A small image super-resolution model, trained from scratch.
Model: activation relu, widths [96, 96, 192, 384].
Training: 23900 steps, batches of 192.
Data: trained on photos with spoken descriptions (Open Images, Localized Narratives), 45.1 epochs.
Rows from block 7, named by matrix and row number. Rows with one number belong to one channel. Each number is 128 + 24 x the weight over its row's rms, rounded and kept within 0 to 255. All counts start at 0. Numbers have three digits each. After the name is the row's rms in percent of the matrix's.
# convs0: first 3x3 conv (model.mid.1.convs.0.weight, 384x384x3x3), inputs 255-271, a 3x3 kernel for each
# convs1: second 3x3 conv (model.mid.1.convs.1.weight, 384x384x3x3, transposed), outputs 255-271, a 3x3 kernel for each
convs0.179 070:115105096104089088120094102109090098124116113113115122146117087113072054120075058132127129114105118142110130119133123122134125131134150117109099093116084083102080147151156182167172186162163122134150129142146130144145118125130150143126141136122128127123107111126120109132090100094079102099078090083130113126105081080107079080129123121085082093090081080109104127099116133081102112102110118068060055056043035107109116129127126144111122160152128137131100127111081
convs0.180 101:138136123119115119112106114109113128129139140121134123118115084117099125107115158143138136138128109107110139255237208222169151198172154201138099139069097130097104125112135138121147133121122133112101140154113138124119151169143159154153122137146166166172167165147166153153164144143128096123099103107113106133106134139106132135109109106092118111109117122127122111132118107141123096121147148141156156139145147129127152126152144130145134157164166150178153141147155
convs0.181 082:104102100103106106124124107090089113097103107095098112111119087116108086113097073123118131129130132132125112067100100084122115093111112104120116102106103098098119099115141096118109097103099093098120086096100079086099109101109109105097114115108109118126117126124118123113093097119093100115095094092092092133091085085103092084100093109092082075080078080113104141092099106094093096110117144100087096118132134100107128103110096101101088139134118114132118094105101
convs0.182 099:129128116117111112109106103119124129127140147123134124120117099104094129108123160150137131130131112119117126255219212222172150204174157204126096138074093130098103129121137127122143129121118142141112152153127137126117155159137150144150119130143175167171168159149166153150165149146122101131105103114117117138103140141108130130108117116093124128110117120124120113126114107140124106121153151141154150137146135133150149123147141126128118155169161152185140135148144
convs0.183 106:143143126125127119113115119106101116103125136095128112119104070111115123115120160141135140136124138097123139255231205229165168199172162199143100140073098126097104138116134141115145135122121135124110138139124132125116148164167144159154123131139161164167162158159155156152148125129139101106106111119110098129093126139116133137073113107091097111111111120130121113129121106136123102118141154129146154140144140132131148131137131134141130149167170152178150144145159
convs0.184 107:131135120121110115113104116140136141151149160130142136124122096108113131110115171140123134131121127092107116247191184203156163191169168177126106116091098127108108127122123117122126123132127146143111149150126128128119163156134165153153122139143156160168161161152157151154168112122150106117094092102124125138120143144118135136122127120092122125106112118128120108133113105136120107126152150151157145150150135139155148132152153129138150137181157158166145148170157
convs0.185 107:157149130140136128116112124116111113116116128116120100111111083117123133109119156146134139131126138122139138255217215213164167191170164186145104162074099130109110132123117140119127140133124136136125143144136143136127150154148148137142131124131165164164162156162173163151143116107142101097111107112101097118102128132126135133088100100108114120112118126126124117123117110133117103109129147126137146129140133131139144132142134139139135150166154147170147139154153
convs0.186 108:152149133138139126107109123117114118121129127126130111118116089120129125102119159140135142131126141127144125255225205224165166202171171178131097169076097127102110131124115139126122142140125140140136142146139151147132146145140141130135127121126167159165159149154173164150141121108133110095109103106099097110101128124129133132105096110110119125118121126121120111125114112126119111106128142129129136130134127127127142127130140133139141146176149149168149141149145
convs0.187 094:123130114114113110112102099128130129129143142133135129125121106089100123116115154141136137130135111109122125255215206244174155215181169187126098134074090128095097141117133136121139125131118143134111148152120131123110166166135158150151121135143178161167167163150160153149179144144145119138103104114119123141113137143108133138111129126097126122111120116124119107132121109141124103129153156153158153142149135139145145130145141121128119153176167146157140133143139
convs0.188 099:130124113115112108104102109128123130135140144129131125125115080099100124108122170145135132132132114094111135255229204221171159208179155206134099128066094124096100128119135140131139132120125143125118156157135125126112157151147160157145116135144173163165168163144159152150158141143133115120096097108119114135119139141102130142111111107092125116111111111129123113128120109134124102127149153154152156149148145136124144126148145122138139137157165150167152139141153
convs0.189 106:159152134147139129115112122116106111114120118117122107118114080119128125108117153142135139133121140118143125255221212225164171196167167192128103166072095126104110138127117138123126140138124134130126139141136143141126142140143144129137128122127165163170159156163172167151140123116142111111110104113098091116098134126124134138092101097109110116113120124127122115129114111137121108105129145129133139133135131128132137131130130136132135146191152141185143140147149
convs0.190 073:121119155160150160173160169160154127160151124121118113136147140137137126117125112111118124106128120093116113119125117125124112117115115088092081107106105114122114151159118167177123176140119155161122170183119144128111160147154157142118144115118118116115109119110112111111153152149147155120151145131163164147158158122143138113174173199173175138154171118147136119159159111176168118150149121152153102167139105160160114172167115157138114158147144156154152148146103
convs0.191 104:135136119126122115112099106113117118128136139118131114112100085100111125111120164143132128136124119121122131255231196228169162195172160182135097136062097127092100140121143142125165132125120136124111135139115134124121148163159153157152121128132182174170179164154165156147160143143133101119107110114122118139104132151119131136094111108093113118109121122128124113129122108141116105124153163122139149134139137132122141127145146136139139153167168150188146147144141
convs0.192 097:122127112115109107101099103132119123142141137130134119122121090095100121118124156141133137135134116110125118255224207236171164208175164182130099128069091125096097127117124147120136122119127144126105156153138136128121163145155165160148121139138180169166177168145151153151157131135140122126099106105119118137119135142107129134116122118105118114108117116124117107132115108137123103127152157151155146142148134142131142136141142123129141134165156150165138133139142
convs0.193 090:142184178147160163134139144118111116127107110133163168138126104119110120146139156141140148143140136111129125162166168164174153188153148180150143152118125134120151139128113143140148163168161123126128135168152179184169143146132144159165153189165160157160147169151160157154140114106133111093102129131106101109126117132151162166118100093116109106153158165132124114131147145168172171123128134142151146174189180133117112139116126163175165148122113186188161167175180
convs0.194 098:127129115120115112105101104126124124140141141124135121117108097093098125114122158146134131134132103110125125255222207227169153204172154186121098132072092129092098127119131141123132125117123146124107153154127135121122160143149161158150128141146182168167169169144163155151157146139140118128097105114121115138116137140104131133119119116104124116106120117124119115128113108138125098122151151150154146149148136143132141133140144122129131138170149152165138135147141
convs0.195 105:138146125132135122110112118108101110101127135098121107112101064110119116108121168140133136137126134105132129255225205234170167198174169209133094145068094131104105133113127141117135131135125128121114134141126131125117150154146149152154125128131180169173174162163161156153165136113150110103112111112110092124090124133119130132091111101097109113110120126129122112126117100136112099116133155128129146135133134134125134130143138137145140151164174149186150144141148
convs0.196 074:112104098119125112134124111103107083087096086088098090149144138135112100130102072139109137119102120133117101135108097117117111134133114100102111104119117100106112110129115131147141110124124095134122092106113083101110115125098118117098100103103139111113111108104122121110105115090096114095072106093107112113092074072102079072120135126097091092089077070112110112099117116098118133095119118059072084100093090100113102101110107099092093153156131145158127109122103
convs0.197 112:147130115132116111112108108114107116105134137107135128120116090117126129114124163144133136134123136122130126255209206212161163190168157195124099159074098130105107133111131139115149135137127137130120139148131142136126152156159142131142121118147167164163156156151169153148140113131135094102108107110108102135099131142123133135090115093099116114108117122122119112126115108134120106112143154124139143133140136127129133128126131130137133151182162146172148139152151
convs0.198 073:111104095113091091128108110104102107097105101088091104167131107125098065127099061127128142127105112142113116106114115117117112127119120126116082112116096098101098121132134153161169133136136094125132106123124096111111117126126127130113119126116116125121118103118127118122086106106087117105078098099121129139082074090096083092129131121088081081082077066108092125093118128090113126088117138055065080082066082100105114117113118108104099158163117149151112123113100
convs0.199 107:157147131140140124108112123118110113118121123123123109111118083119127135102119152144131141130119138128144126255229211222164169193173174184131100166076097128104110137123117135126123144142128133132133138147136150143126144143137140127129130125128166171163163157162171164150142122115140111108109104108098099116105132124127138129088092104105116120118119127121119112125110112132123109109126135131138139132136129133132145130131146134139138146217155150189147139146144
convs0.200 100:124136119115114108109106106121123122128140142129131125115111096105111125117119164143138136133132108110122125255212200231171146206175156199132097142066093129096102139122130138120138131128120137129107147153128139125117156160157152149144117134132171165169167164142164157150165154145129118127100107110115114138115139140108131129115114119090124120110122121124116113130119106134123104123147153146151147139146136135132143128148141126129137159168159156190141133145145
convs0.201 109:161147125144137124113114118117113109110120135115121105113114084116127125111118159143133138134123139122142137255219204216166164196169163184143101155074099127105109132125118139123128138134125136136128137145134139134127151153143145137144128122130165159168161156159174162148139117108140102101109105106100097114098126131122133134091114093102114118112123121124124111122119107130118102109126148127138143133137134131137137128135139136137139147175163152181145142157155
convs0.202 111:142151123135128120114114122122118120121139144114130115102104095096116142097125155144131142126125134134144136225207210221161155203176160186148108148074098135106110125111119130115135140136126140140122141155130136144129147158170143143151128122130162159163158154145170155152138113109127115104119104108101100118093121139117131131113129108108123125105122130121119112127117107129123106108140146121131138129132127128140141132142142130141139153177152156159134143140147
convs0.203 073:098073082097087089120108106100094130088099103092090097145119097126110086128103069162122134131115118139120106093118116100107109113110111108105088113108102112101118124125133159143172154115127104099128102108120102087108128139143138126114147119108124118125118116114123121119097118124100122116107104089123135161084063116100080085139104133098081106109070072104075119102088117090093115108128134055069063071058069104109129111100129118093098161149124137134114125105104
convs0.204 103:126120109121107105106097104129134131146141140141143134121108091104085126109113176146132129138120093106114133255209190204162157200169162198141106135073098127102108132124135135125134131128133141132113159152129132126122150172148158151148114139144172168165167157138157147148172135127139097123094089106120120139120149148123141150102109116086116123105113122124121110132116104131115102126153151157164152150150141127126145114157147117139136153169155150186133140157138
convs0.205 111:152152139152147129115114130124114118121128130125128115105099095097119135091113149137135148125129143133146129231209213214166172208172172190136104161081097137105112129120115132115117135136128137145136142151143138142134144148148139132140127124131169166166158150161170164150142117110126115103121102099104099114099126122122134133117118120120127129121123133124118113129115109128117109114132135126130134131130118127130139134133137135135144146184156150156139141140144
convs0.206 109:179156155166147141126111120128119120122123124122154145129118143124129159136145167157151141129133123132136131255220182245156159192156166179134143144121141153135150119117116114123136121150148135151125143173149172171142141135131139140162141164148154173160210140144163150149186137121142116106120099087113130125101124116119120134124119126116117126116113133138130124132160148154172157125138130136138136151171145131124112121120122111138140132122127148150143153145147
convs0.207 097:157155153158152150131131135132118099122108149114165168130121108126127143138150167149137137130137124123132114188190162173155153171145151250136147153123144134127163119109124123137155128153163128148138135185168165179164144154137135153159133166142154198151151150142165147147160135103131117102115113127124128095123125149139151157122113078113127141102144164141128137131167158149174172141140141147138160160182159134124114121129145110162154136126151148185200176184201
convs0.208 106:125123110120106104111099105126136131145159150142143134116115101109100137106122162149131133135119099132112119255189196205159152190171155191130106139080098129103110135126136133128134130123131142131107154157120141129124154163138157150151114138143170171162171160142167148148157133137127087128098092109119123137121150152125139151105116113086122126102113119124120117132114105130116104121156152147161152145154136125129144121145149127140136160163148160184136146150144
convs0.209 106:157141124137135118111107119115110112116121121120126113116116087119126137107116153142135137136124137131141129255231211220164165191172166186135100167075092126102108135122118137123124141138129128136131143147136153141128149148138144132130129123127164164166161154154171165150143127106140112100110101105099102113103129128125130132091109104105116118119120125123117115126111112129125108109128142125132144130132133133133146128130139129136141144194148143176142136144154
convs0.210 105:140131112117108106109102101118119128135140143128137126121115092111103124110119163141138135138131099113123139255238201210170148195178156198147100138075097130099102132115132140123136133118127134119105144156127137127123153172150155152150122141147170174171164166141167151149165140142124098122101101111116114136114135142112134143103115118095121123111115113129123115127115107140120101122146158148154150143155143135127147126152139127139129156165157149169142137151154
convs0.211 108:128134121121120117108108113136131124131141137130150132121120100100112132108117159141134139126122129124143118255188184193161158191165165195124102132072098127093103138121125124114127128121126143133114144150129126130118159145162148157151121141139177171162169158151166158141160120121107097112099104103128145132137140138124138137110123100100123115108121115129121120124119119126123118130151156156148152150150123127142153120135132126142154142213155168144153161139153
convs0.212 098:124120108118109105100097098127125119138146143131135129119114086080094124115119158145134136127129116104118123255213198231174167212178172183118096129066094125103103137119137138124136124129124148128104147156113135130117163147144159153151117138149178164166171161146153151152178144138140119127098104113118120137116145141105135139115120111097126121109120124121115110132116104131123101126154148152154144146150138138131142131139139125133130136166149150167136134136134
convs0.213 106:138140121127123118116112114111111115120128133114125112107100091100118127118125160137136132129129128115133125255230207231163159195174159188117101141072097122102104125113125138111150130130119131126109136135112137123116158164160147154152120127130168165164167158146170160149146137131122098120106112115112111129092123140113133129079110103080111111110118123128115115129113109136123100122146141124143143134139136134139139125138143131129133145174154154207147135152149
convs0.214 105:132137121126122115111110115116109112119135135126134118105099093096118129113124151146133137133129122110126122255234211219165151195170159179120104136077097120104107128116129130113151132133123135131121141144124132130117153159155145151149121130137166168161165157144161155150148136121124094119106112109108106127091127139114135134072114089084115113112119119130119118131115106140121108119148141128146143132143131128135138123136148128131133153176149149191145135146146
convs0.215 106:144140116126110114110109110127126129129148146130141133119118087121111126112119164144138129134120112111125120255195193203158151190167154190129102142077096131102108132115131137112140131128128136144109142142130140129119154162155143148148117139147171169165162160141162152150154136130133080115099101113118118135096128148112138141108113111103109111111115121125117113126113110130117105123147155137157154138149142129139147125124150125137133150167162154184143146153139
convs0.216 102:133133118118113111105105105123123122129138134130129116118109097096097130113121151150137136133132107118121123255216208217167149199171151185132102136073095128095105133119137129118132132115120133128108151150120131127116157148145153151148124139140172174168170164145163150148159143136132114126101106109117119130112138138107128122104117114098119118114118117121118114130108105139122106116142151141148148138147135139130142124137138127131128155171152154178141136143140
convs0.217 085:102101102105106110126125108092093120097108111087097112119127098120114085111101080117123124129132127131134113068102107085122119091111113104122109105108110086098115100114139093112108092101096096093126089093104078087100105099115111102102103112107111117117124123121122122112091101119091098113093090085096087133105088095108097088102092114100091085071077080108110148087094107091095095113116143108087103120135130096098128102104102092096088139136117113138119089095089
convs0.218 108:144139120130127113108098101112112106124134132123132126109097088102107129105121166145132124131128090135128132255222189201169149187166157173125101133069096123091098135126144138136166132120124131117111134130120133126121148149137148159160121138141184170169177164145173155149160143133118102122100111110120118131104145149109133141082105089084127120107121126126119116133115100139116103118149164123141152134143139133123137121136151133144136151160148154198150142144140
convs0.219 107:154148133145139130110113123117106108116118124115122115116113090116126134109118156139130139132125139127143129255214204223163170195175173188130101167077099128104107137130120136124130144140128134132127139144136150140128146145138139130133126124130167164166160159167174167156135124113136113106112107113099094108101129125126138134089109097106116118117120127129123116130117111136122109108129145125136145131141129128133155133134150133135142153226157146197151142148150
convs0.220 109:154144130147140126118114123112108110106119130117121107113111081119130128117118158141133142131120137124145136255214198218163163195169164192145101158072095129103108136124122138120127140138126133128129138145136147137125149151142149132144131126129167167168164158159177162151146120118141102105113108111096093115100128127126135129095108098103111117113120122126123113124119108135119107106124141127132141130138137130133144133138145137133143148172154148195146147150158
convs0.221 100:136132120119122111109109112126120125135139138128136118120113091106099126115120168141133133139131093111124123255219206227167146206175151204130099130069095127097103137120131138119142132125127144127109149153137128118110159152154161151143126137140173167165169164141165156150155143143133117124097106107114118133114133143106125127119111114104122118105120115128121117132115109141125103120153153147153149143153137134131139129147143124133143144168155150185142136151150
convs0.222 081:114126121123117106137119102093077079108109096094104094148144119139104075108081060124134141144125125163127106092114111116115113120111111115146096121131098108106099105105113111125121097116109093103114088102105079102099108106100109112110108120106111120127122119113130117108090088093098115100108107105101090093091077086095094086115102099095094083075082077116120116104113114095113112088093112078089079105093100102090091105110098097103092151148110151150124098119096
convs1.179 050:173170159180172168167185173129129116123134137119134134129125119139135125138141140136135131142121110136127119159160154176171162163168163151154142166192191159175183123123118119139141124131151126124122129148148128154160155164160143158162134146149136145141134128121141127114172181171152159168146137135076080079098091079106101093130129125131133125131138133119120117110127129106123126105091102096098086098097087127125120121131140132139151134126122133137129129135142
convs1.180 108:154155153149149145154148145092099105099107114109115120074093098093105112104114118171164152154144137148135132189175163168157150166144139101106115111116120116120125059080096085100111102110116067082093090101110102112118121118116119118118124124128178160150160145138148137131168157153151140141143138130094096092106113108113115116081095104095104114106115120084097104094111117106116120125129135131127130135134130084090103093107114105116120078092102097108114107116120
convs1.181 049:138150146156162160164164146121138134132150137114140147127136132140136153138143166123101113111110098136121093140150148141147130166164130133149149145166191144174180131133124133133153113133154140149147152153156128154160156163151161170161142160154128107112116104097138125099143164164153170151154150133108092098085082107076108118127142128136139145133138149128148134139140159122141156101091097086096096106099091131144131143141151129136165134145146141144153137135155
convs1.182 109:154153156150145145154147143092096106100107114109115121075092102093105112101112118174164152158142135147136130193172158169157150164145142100107110108114118116119128068082096086101110104112117068086095088102110099110118119115117117118119123122126182161152168145136146135130163160156148140139142137133094099096109111113110117118077092103095104114103112122079098102096109118104116121122131134126129131135132129080095105094105112104114121081092102088108115105115120
convs1.183 111:157153151150151146160148144093099106096107116110116119081095100093106111103116116183161151168144136148134130193167156173153148162144141098106111110115117117121126070089103091105113104113116067087098084104110101114117118113116117116119121132127189164149168145138148133130163155151153141140147137131097102104102109112113114119078094104094107113103117122076096105095110117104118121122131137126132134131135130082092104090109112105115119075089103094109114103118121
convs1.184 120:156148150145145139158149144094103108100111116109116120078095103095106113103114117176158148159142137149139133181169155163148143159143139103109114110115120114121126061085101087102111099110116053087101080106111101111118121116119120114117121121125194161150165145138150137131170156148150138139146140131089100103102111111106117119084096109096110115107116120077095108093110116105115119126128135128129130134132131081094106091106115105115120075096105092108115105116118
convs1.185 120:154156154149153147157145143090095104100109115109116119076092100093107111104115117183166149161146140149135134179171161178156146162142142100106113108113117116119125071087100093103111104113118054081093085101110100110116120115119118117119124130124189169150167148139147137132170158151153140141144136133098099098107111113109114116083095106098107113106115120087094108094110116107116120126124135129127134132133136076093103094108112108116120075091103092106113105117119
convs1.186 112:157155152150151148154151145083099106098105114107115118078096101093105110104114117184163150168145138148137132188171158170153146164144140100108111108113119116120124070089100092105112103113117058079100081099108101113117114114114116114116126129124191162148168148137151136132163151148152141138145137133097106106103110112114115118082093103098105112108114120080093108091109115105115118123130135127131135133133136075091102093107111107116117081094099090107114106114119
convs1.187 118:160156152144144143153147141092101108104111116109118121080093102094108114102113118183162148159141136144135129198171156171158145160146139105108113111117119118121129060082096088105111104113119063089099092104112103114119120117121120119120125125130186165152160143138146136130175156151149139140144136132095096099108115115114116121077096102096108114109116122083098106099111117107117121127127132127129131131133130077094103093108115110116122083094103098109115106117122
convs1.188 108:156149146151146140155146144092098107101107116107116119075094101089104111101113118177162152159145136148136131193173161172153146170146139101107114108114120116122128065084100089104112100112119066087096091102111103109117121115116116116117124123126193166149164145139146136131173157148150140140148139133095104103106112112109116118077095105092107114105115119081096107095112118106117120128130133131130132136132131084094107090107115103114119076094100094108113104114120
convs1.189 118:157154153150154149157148145087099107099106115109115118079095102092108111103114116184160150161145138149138133192164155171153147161144141102107113109114116117119124066085103089103111105112116059088099082101111099110116118115115119117117125127125194163150163147140147138132163157150149141140144136134093103105103112113109115118079095105094107114106113118083094109091107117106116120125128133128129135131133134079096102096108111108113119073094102094106113103115118
convs1.190 049:145149147139151153151162179114108084117101081109101076118131117111117106106107097132140159127142157131141173115129137132129138141133153121117099116106092108100085129121109129124102122103076136125119130127108122107087114101095107092089109098082127142162129141157135145165129128130133122134128130128121122116118110097111100078123131110121118097111100088114110082115111092118109077109099107103090093107088134123118094114113091109105084119109095114107083104100078
convs1.191 086:149147147145147142155148150088097102099103111106112119070087094085102110102110115176161147163142135145136131196183160180160148170146143095107110108111115114117125066084097088104108104112115061086097087104107103110113113109112116115117119130127182165152162145138147138131157148147144134141139137132098100103108113110116114117071085102089100109104111117074094104093109118102118120130133138131129135134135133078095104094107113108115120075094104092104113105116118
convs1.192 107:153148147147149139156149143094095108099107114107116119076096101090106111102113117176160148168143137150136131185173158174153145165145139101109112109116119116120127055082101084104112100111116054083101089103112101113118117115114116113117124122128196159144164147137149136133163154147151141139143140131101104100103112114113118120082095107095107112107112120085095108094111116101114119125131134128131131133131130084099104090110115106114121077094103096107115106114120
convs1.193 047:167151147164154150159149147081088103087100111104113119069104107082115117102115119164141133139123127130120121133111144135134137155132135086103108107106108116117121064097106092111116116119118083107118105130125131129129046065096085083101125115123168144130139126118128127118136125123129115114125122103094107110108120121114121128063093109090111122114123130070090105097107119109112118137129118132119125120117137068092106093114122110118123062097107087113116103115124
convs1.194 105:153149153149147141154152144093098106098106115108113120077092098091104110101110115167156148159142136148137130183175161176158148168146142103105113110114117116119127063081097083103111097112116065086094087100108097110114117117116115115116125123125168160151163146140148137132168152150147140137141137131102105104111112113111116118078093103091105112102112119090096105090110116103113120127129134130127132136133131081093101091106113105114118078094104093108115102115120
convs1.195 084:147152150151153143158152147085096105099107111108117119070088101084102109100111118177158145158139134146133131195174160178155147169145143094102110107112121116121128069088101091105111104111118059084098087102111105113120110110115113112117120133127181164150160142135147134128155147146140132135142138130098102102110113111117117118068085103089102111103115122078094107091111119106120123132135140130131133136135129076095102097107114109118119076093103089110112105120119
convs1.196 042:156151153168172159168176163111124126110127124128123124114111122126110120134116134140131122138126118138127108166166143159163141155165144129127142142145156151159173111114130116119120119109141116118132108121128113128143164168136158171148145148145142135132148143128147133123181181158181179160164170127084087098065074090087077102111113121120110120130116120126126135120125129116119136086085103095080107094108113119121133118123136127126146123127133126125129133124128
convs1.197 127:152155155151156148156147145091102106102109114111117120084097100095107112104115118176162152165149140149137133187174157173153146162143140101109113110115119117120125062085098084103110101111117061081096090106110106113118122120119120120120127129127182162151163144140147135132168162153152141139144138134088098095108110112113115116081097106096108114106115121080096106096108117104118119125130134128129133132132133078096105098105112106115119083093104096108115108117120
convs1.198 055:166159147180178158166179169119123128120127132133142139122119121138124124143138141141136128129121119128115104161158154160171146164167164137138137166172161165180182118124115130134125135143145121126123127135129137148149157173151146167151144155156138140123130127121126118114163174164157170157146143138074088099074077078089085083124115121135119127140140135115125129120131137126133142090091095093084094098089088117122124130132136131146150126129127136130129138139139
convs1.199 119:152159155153152147152150146089100105097106116107114119078092103093107110107113117185169149162144137147136134177163161167155147160141140101108112108115119118118124075086100087102110106112115060085097080100109102112117115117118116115118126126124189169151166151138146137133162160150149142139145137133098099097103109110115115116076092107093104112108115120086096105094107114106117119126130134126127132130132135077090102094105112105115119075092100092106114104116118
convs1.200 116:149152154149145144152145143095098105101108116110115120078094101092104112104114118186168149159145137144135131192171163167156146160144142103108111111114118119120125059088098088106112105112118066083094088104110101110116121115118118117117124131128189165151158146139148135131175155151152138141142139132091093100108112112117117118081094104096104113107114119076095103097111117107116121124129134130130133132132130081095106096106113108116118086091104096110113108116120
convs1.201 119:157158154153154149160147143092100107100106115107115118079094101096107111106114117178168149167148139149138135178161158163150148160142141100106112108112117116120124073088098088102110102110114063083097078101108102112117118114117119116115122128124184164148170145137148136132165155150150144140144140134092099101102113110111114118085095105097108112108116120083095103093109114105116117123128135127129135133131136082092102093107111108115118081088101094107114106117117
convs1.202 120:150158155152155149159147147091098109101109115110114119082093100093106110103114115177169152163149138149139134177171162172159148160147143101106112108112117117119125075087098087099109101111116057080093084100109100109114119116116118119119124132125194168153167150140150137133166161152154142140145138133093097094109112111114116115086094101096108113109115120086095107093107113103115120125129134127129132132132133077092101092102113105114118083093102090105114106115118
convs1.203 056:166167152171181160173180167111124119111142136126143150124121116130130126130132130136130126136106112132104097152159148159168148155160162138138141150187182149184179122125126120149135129154141120122124125147144129152154151168151144163163145164170137132136140112115129108110171163154152153155148147137067080090062083090080087089123119122121130123127136136121123125127136147129146145085084095079083088097095093115122120119140142131147155127129131133142142133147144
convs1.204 110:157149148152149143154148143093096105098108113109114119079091102094105111101114117179160148168145138154138132188171157174158148167148142098105110109115117117120126066089100090100110098110114060087096084101110100112117115113113118116116123127127183163148164148138148138132168159148157140140144139133099103103109115113110117119082094105094105113106114121084094108094107115101114119127127135130130134131133131073096101093107112104112118073095103089107113100115118
convs1.205 113:154160155147153147150147146091098107098105114108116118079093105096108112104116118183160150164147139145135133184171162170153145158143140098108114110115118118121124066087100088103108104113115060090099091107112104115117115116115118116116124133125185170150162145137144135134172152150152137138141136132081095101102108111115115116080097105099106116109117122078093103093107116105116117126127134127127132131134136078093104090108112106115117081093101093110115108117119
convs1.206 078:147137137146134138142137142081096104085105114098113124063086104072107116091117121167153136151137127139118116144127145138127137145129135094104113098111116108117125054088105073108113098114122079089113088114121103120128082092100079088099083095109161152135157135124138123119149129124133117122122120115098116121116133139122146133067090108075104117100116128076089109082102120094116123142146143141142147144140155073093108078109119098119126069084106077105116095113122
convs1.207 058:137129128143139143148144146079091108091096115095110123078099107083109120089118131159146134152135126140124110139103133124114138137128127096103113092106114102113128088096112090102124103117134096108120103120134114124141051075102054074101079091118159145131149131122136125115141121114128119114121114096101115122110127120125127134076094110083102120100115135081096109085103123091113123135135129150137132147135147082094111089106125099114133074094104091105118097111130
convs1.208 114:149147154145146145150150145091099105101107114105112120081092101092105110101112116175167149163149138150142135174169159167152148163147143101104109107111115114117123074085096090100107103110113061087097090102106102108114117114116117116116126121125165167152167150140150141135166154152146139140141138135098099098103109110112115116084092102096104112106112117091096106095106115104113117127128131125129134132131132086094101090102111106113116080091099086104113099110117
convs1.209 125:160160155150156147153147144094097107102109116110117120079094104092105111104114117181171150163144138148135133190173161169154146161142141102107114109114117117119124074086101090105112105112116068082093088101109101113117117117119118117117124130125191165152168146138146135132165156151149143140146137133093095101109111111113117116082092106096105113108116120078093103095109117107116119123124135126126133130132136081090103095108114106115118080090103093108113104117119
convs1.210 115:154152152148148143158148144092098107100108114110116120079095104097105111104112117174166153158145138148138131195175159174155149167147139101110114111114118117119127060078097085100109101111115063082098089101109102110117119116119117115117123124127178164149162145140148136132161159151151141141149139133098099100104111111111115119083095104095105113107115120079096104093110114103117120126131135126128134131131131084095103091107113105113118079094100095108114105114120
convs1.211 096:149151146149144139150144145087094107101106115107114119064091099090103110105114118181162149160143136146134133203175160170153149161142139096104111111113118119120127062079095088104110105113117051083098093105110104115117116111115112116115121131124191170148160144137147135131161152150148132138137135130093102104111117117119120119067092104093105115107116121081097104092111117103114118126131137132132134137135135076094104093108114106114121073090100090108112104115118
convs1.212 106:152150149147146140157146142090099106102107115109117120071095099094104111100115119176159149164141137150136130188171160175156147166145140102107112108114119116120127068087098093103112103113116054083100085101110098109119117115117118114115124126128182161148163144136149135130170153150151137140142136130101107105108115114112118121079093104091106112105114119087098106092111116105115121126131135130132133134134130076097106090106113107115119078093103092108116101116120
convs1.213 111:149151152150150145151144146093099104102106114109116120076090100094104112103113117175164149167145137148135134179171158170156148167146140099107111107114117116119125066085099089103109108114117069082097083102110101111116118115115116119116123133127190171148168148137148136134169152152152139139143138133100102099111111112116116117077093102092105114105116119085099105095112115103117121123130134127130134134134134080088104096109112107114119081094100088109113102117120
convs1.214 109:158156151149153148157150144087099104101107112108115121081093098090104110102114115175161149161144138149134133184171160173159150164147142098105111106112118115120124065087099087103109103113116057083097088102110100113116115113114119116117123134126183161149167145138146134132162156148148140141145138133101102106107110112110115119080091103093105112104115120084095103092106115104117121128129132129128132134132132079093103095105113104116120078093104089107114100116120
convs1.215 121:158154149152151144157149145094101107100107114106116120080095101094106111102114117183164150160147139154137133191169161165151145161144141102107112110114116115119124075086099089103110102111115055082097082098109100110117121117118120118118125127126193163149164150138150137133171154150154140139144137131100103099101109110111116119080092104096105113106114120085094104090110116101115117126130134128128133132132133080094104091106113104114118082092101094109113103114118
convs1.216 111:156155152149146144159146144094097107102107113110114121077089101091105109102110117177161147164147138154135132188169158170154149174146142102106112108113119117118126064083101086106110103112117068084095083098107100109115116114115117119116123130126170164151165149139147136133166149150148136138144136132096103099109114112112117119079090103095102112105113120091092103096112116103116118125129132129126132134131131077093105093106114107113120082091103095105114105116118
convs1.217 046:141147149153168151160163152125146138130141139123134141131141135132145153138137170119104103117097093137119100144155158146153128150150122130144158149162182142171189124131122136150156125128153140153145143150154121148153153169144153172164152157155121106115117118101135126096143157163161163153160140125106096097092089094087096116126134129136137141135132147139140147137153156119139150101084090085086087107104102128146129138143148121132165135148144137151157127138147
convs1.218 084:148148153144150141160148148091097103097105115105115117067087094090102108096108112175163148158142138148135132199186161181158151177149149100103110105112118117119127070089094088105107104112115065082095086103107102112116113112116115113117118135127169160151157143136147134133154143146145135138142136133099105097112117112116118117070085097091103111103111119078094101090110119100117121126135139130132136131135134081094104093107114105113119075094103093108112104116118
convs1.219 110:152155150148153150155150145091095107095106112108113118078093098095104108104112116176164151162148140151139134184168157168151148162145141098104111105112116113118122070084102091102109103109114059082096086094108100109116110112112117115114127125123185165149166147140147138133161155147152142142145138134095102101109112113112115118082093101095106112106112119083096106094105113104114118125129134130129135131136137079096104097105112107112117081086102092106112102114116
convs1.220 116:153155152151156150158151144091100107097109115110115118077096101090105110105114117178161148163145138148138133189171158168154147165144142102107113108114118117118123070088098083101110102110114061078099092102107102109115115115115118116115123127123183161149163148139150138133164150150153139140146141134098101100102109110112113115084093106095106113105115119083093105093109115106116118127131134128130133130132134082095105090104111106114118076091104095105113107116117
convs1.221 108:152156152155149143159147144090095105098109114107114120081095101092105112101113117177159150160147137149137132184174156172154145167148142100106111108114117116120126061077099090102110101109115063083098089102107101111116117112117118114116121129126170164148162146138148138132160150145148135136142135131096095099107112110109116117082092103093103111106114119083093108091109117102116120128130134126129130132131130082094104096107112105115119074093104094104115100113119
convs1.222 041:161154150174170161158177171124125135123133132126126117123125136136118121149122123131115106125123117125132126158163143159166138156168140135139151157154160164164150116127137115121130122125131132134142119136143128126126170173136173177144157165141128120112127128113129129123163166153169167168161166146088086096072082090084074097119125129123126125135116119136137137128133140130130126096091097085073082095079098127132144124134135138131133135134142141129139144126130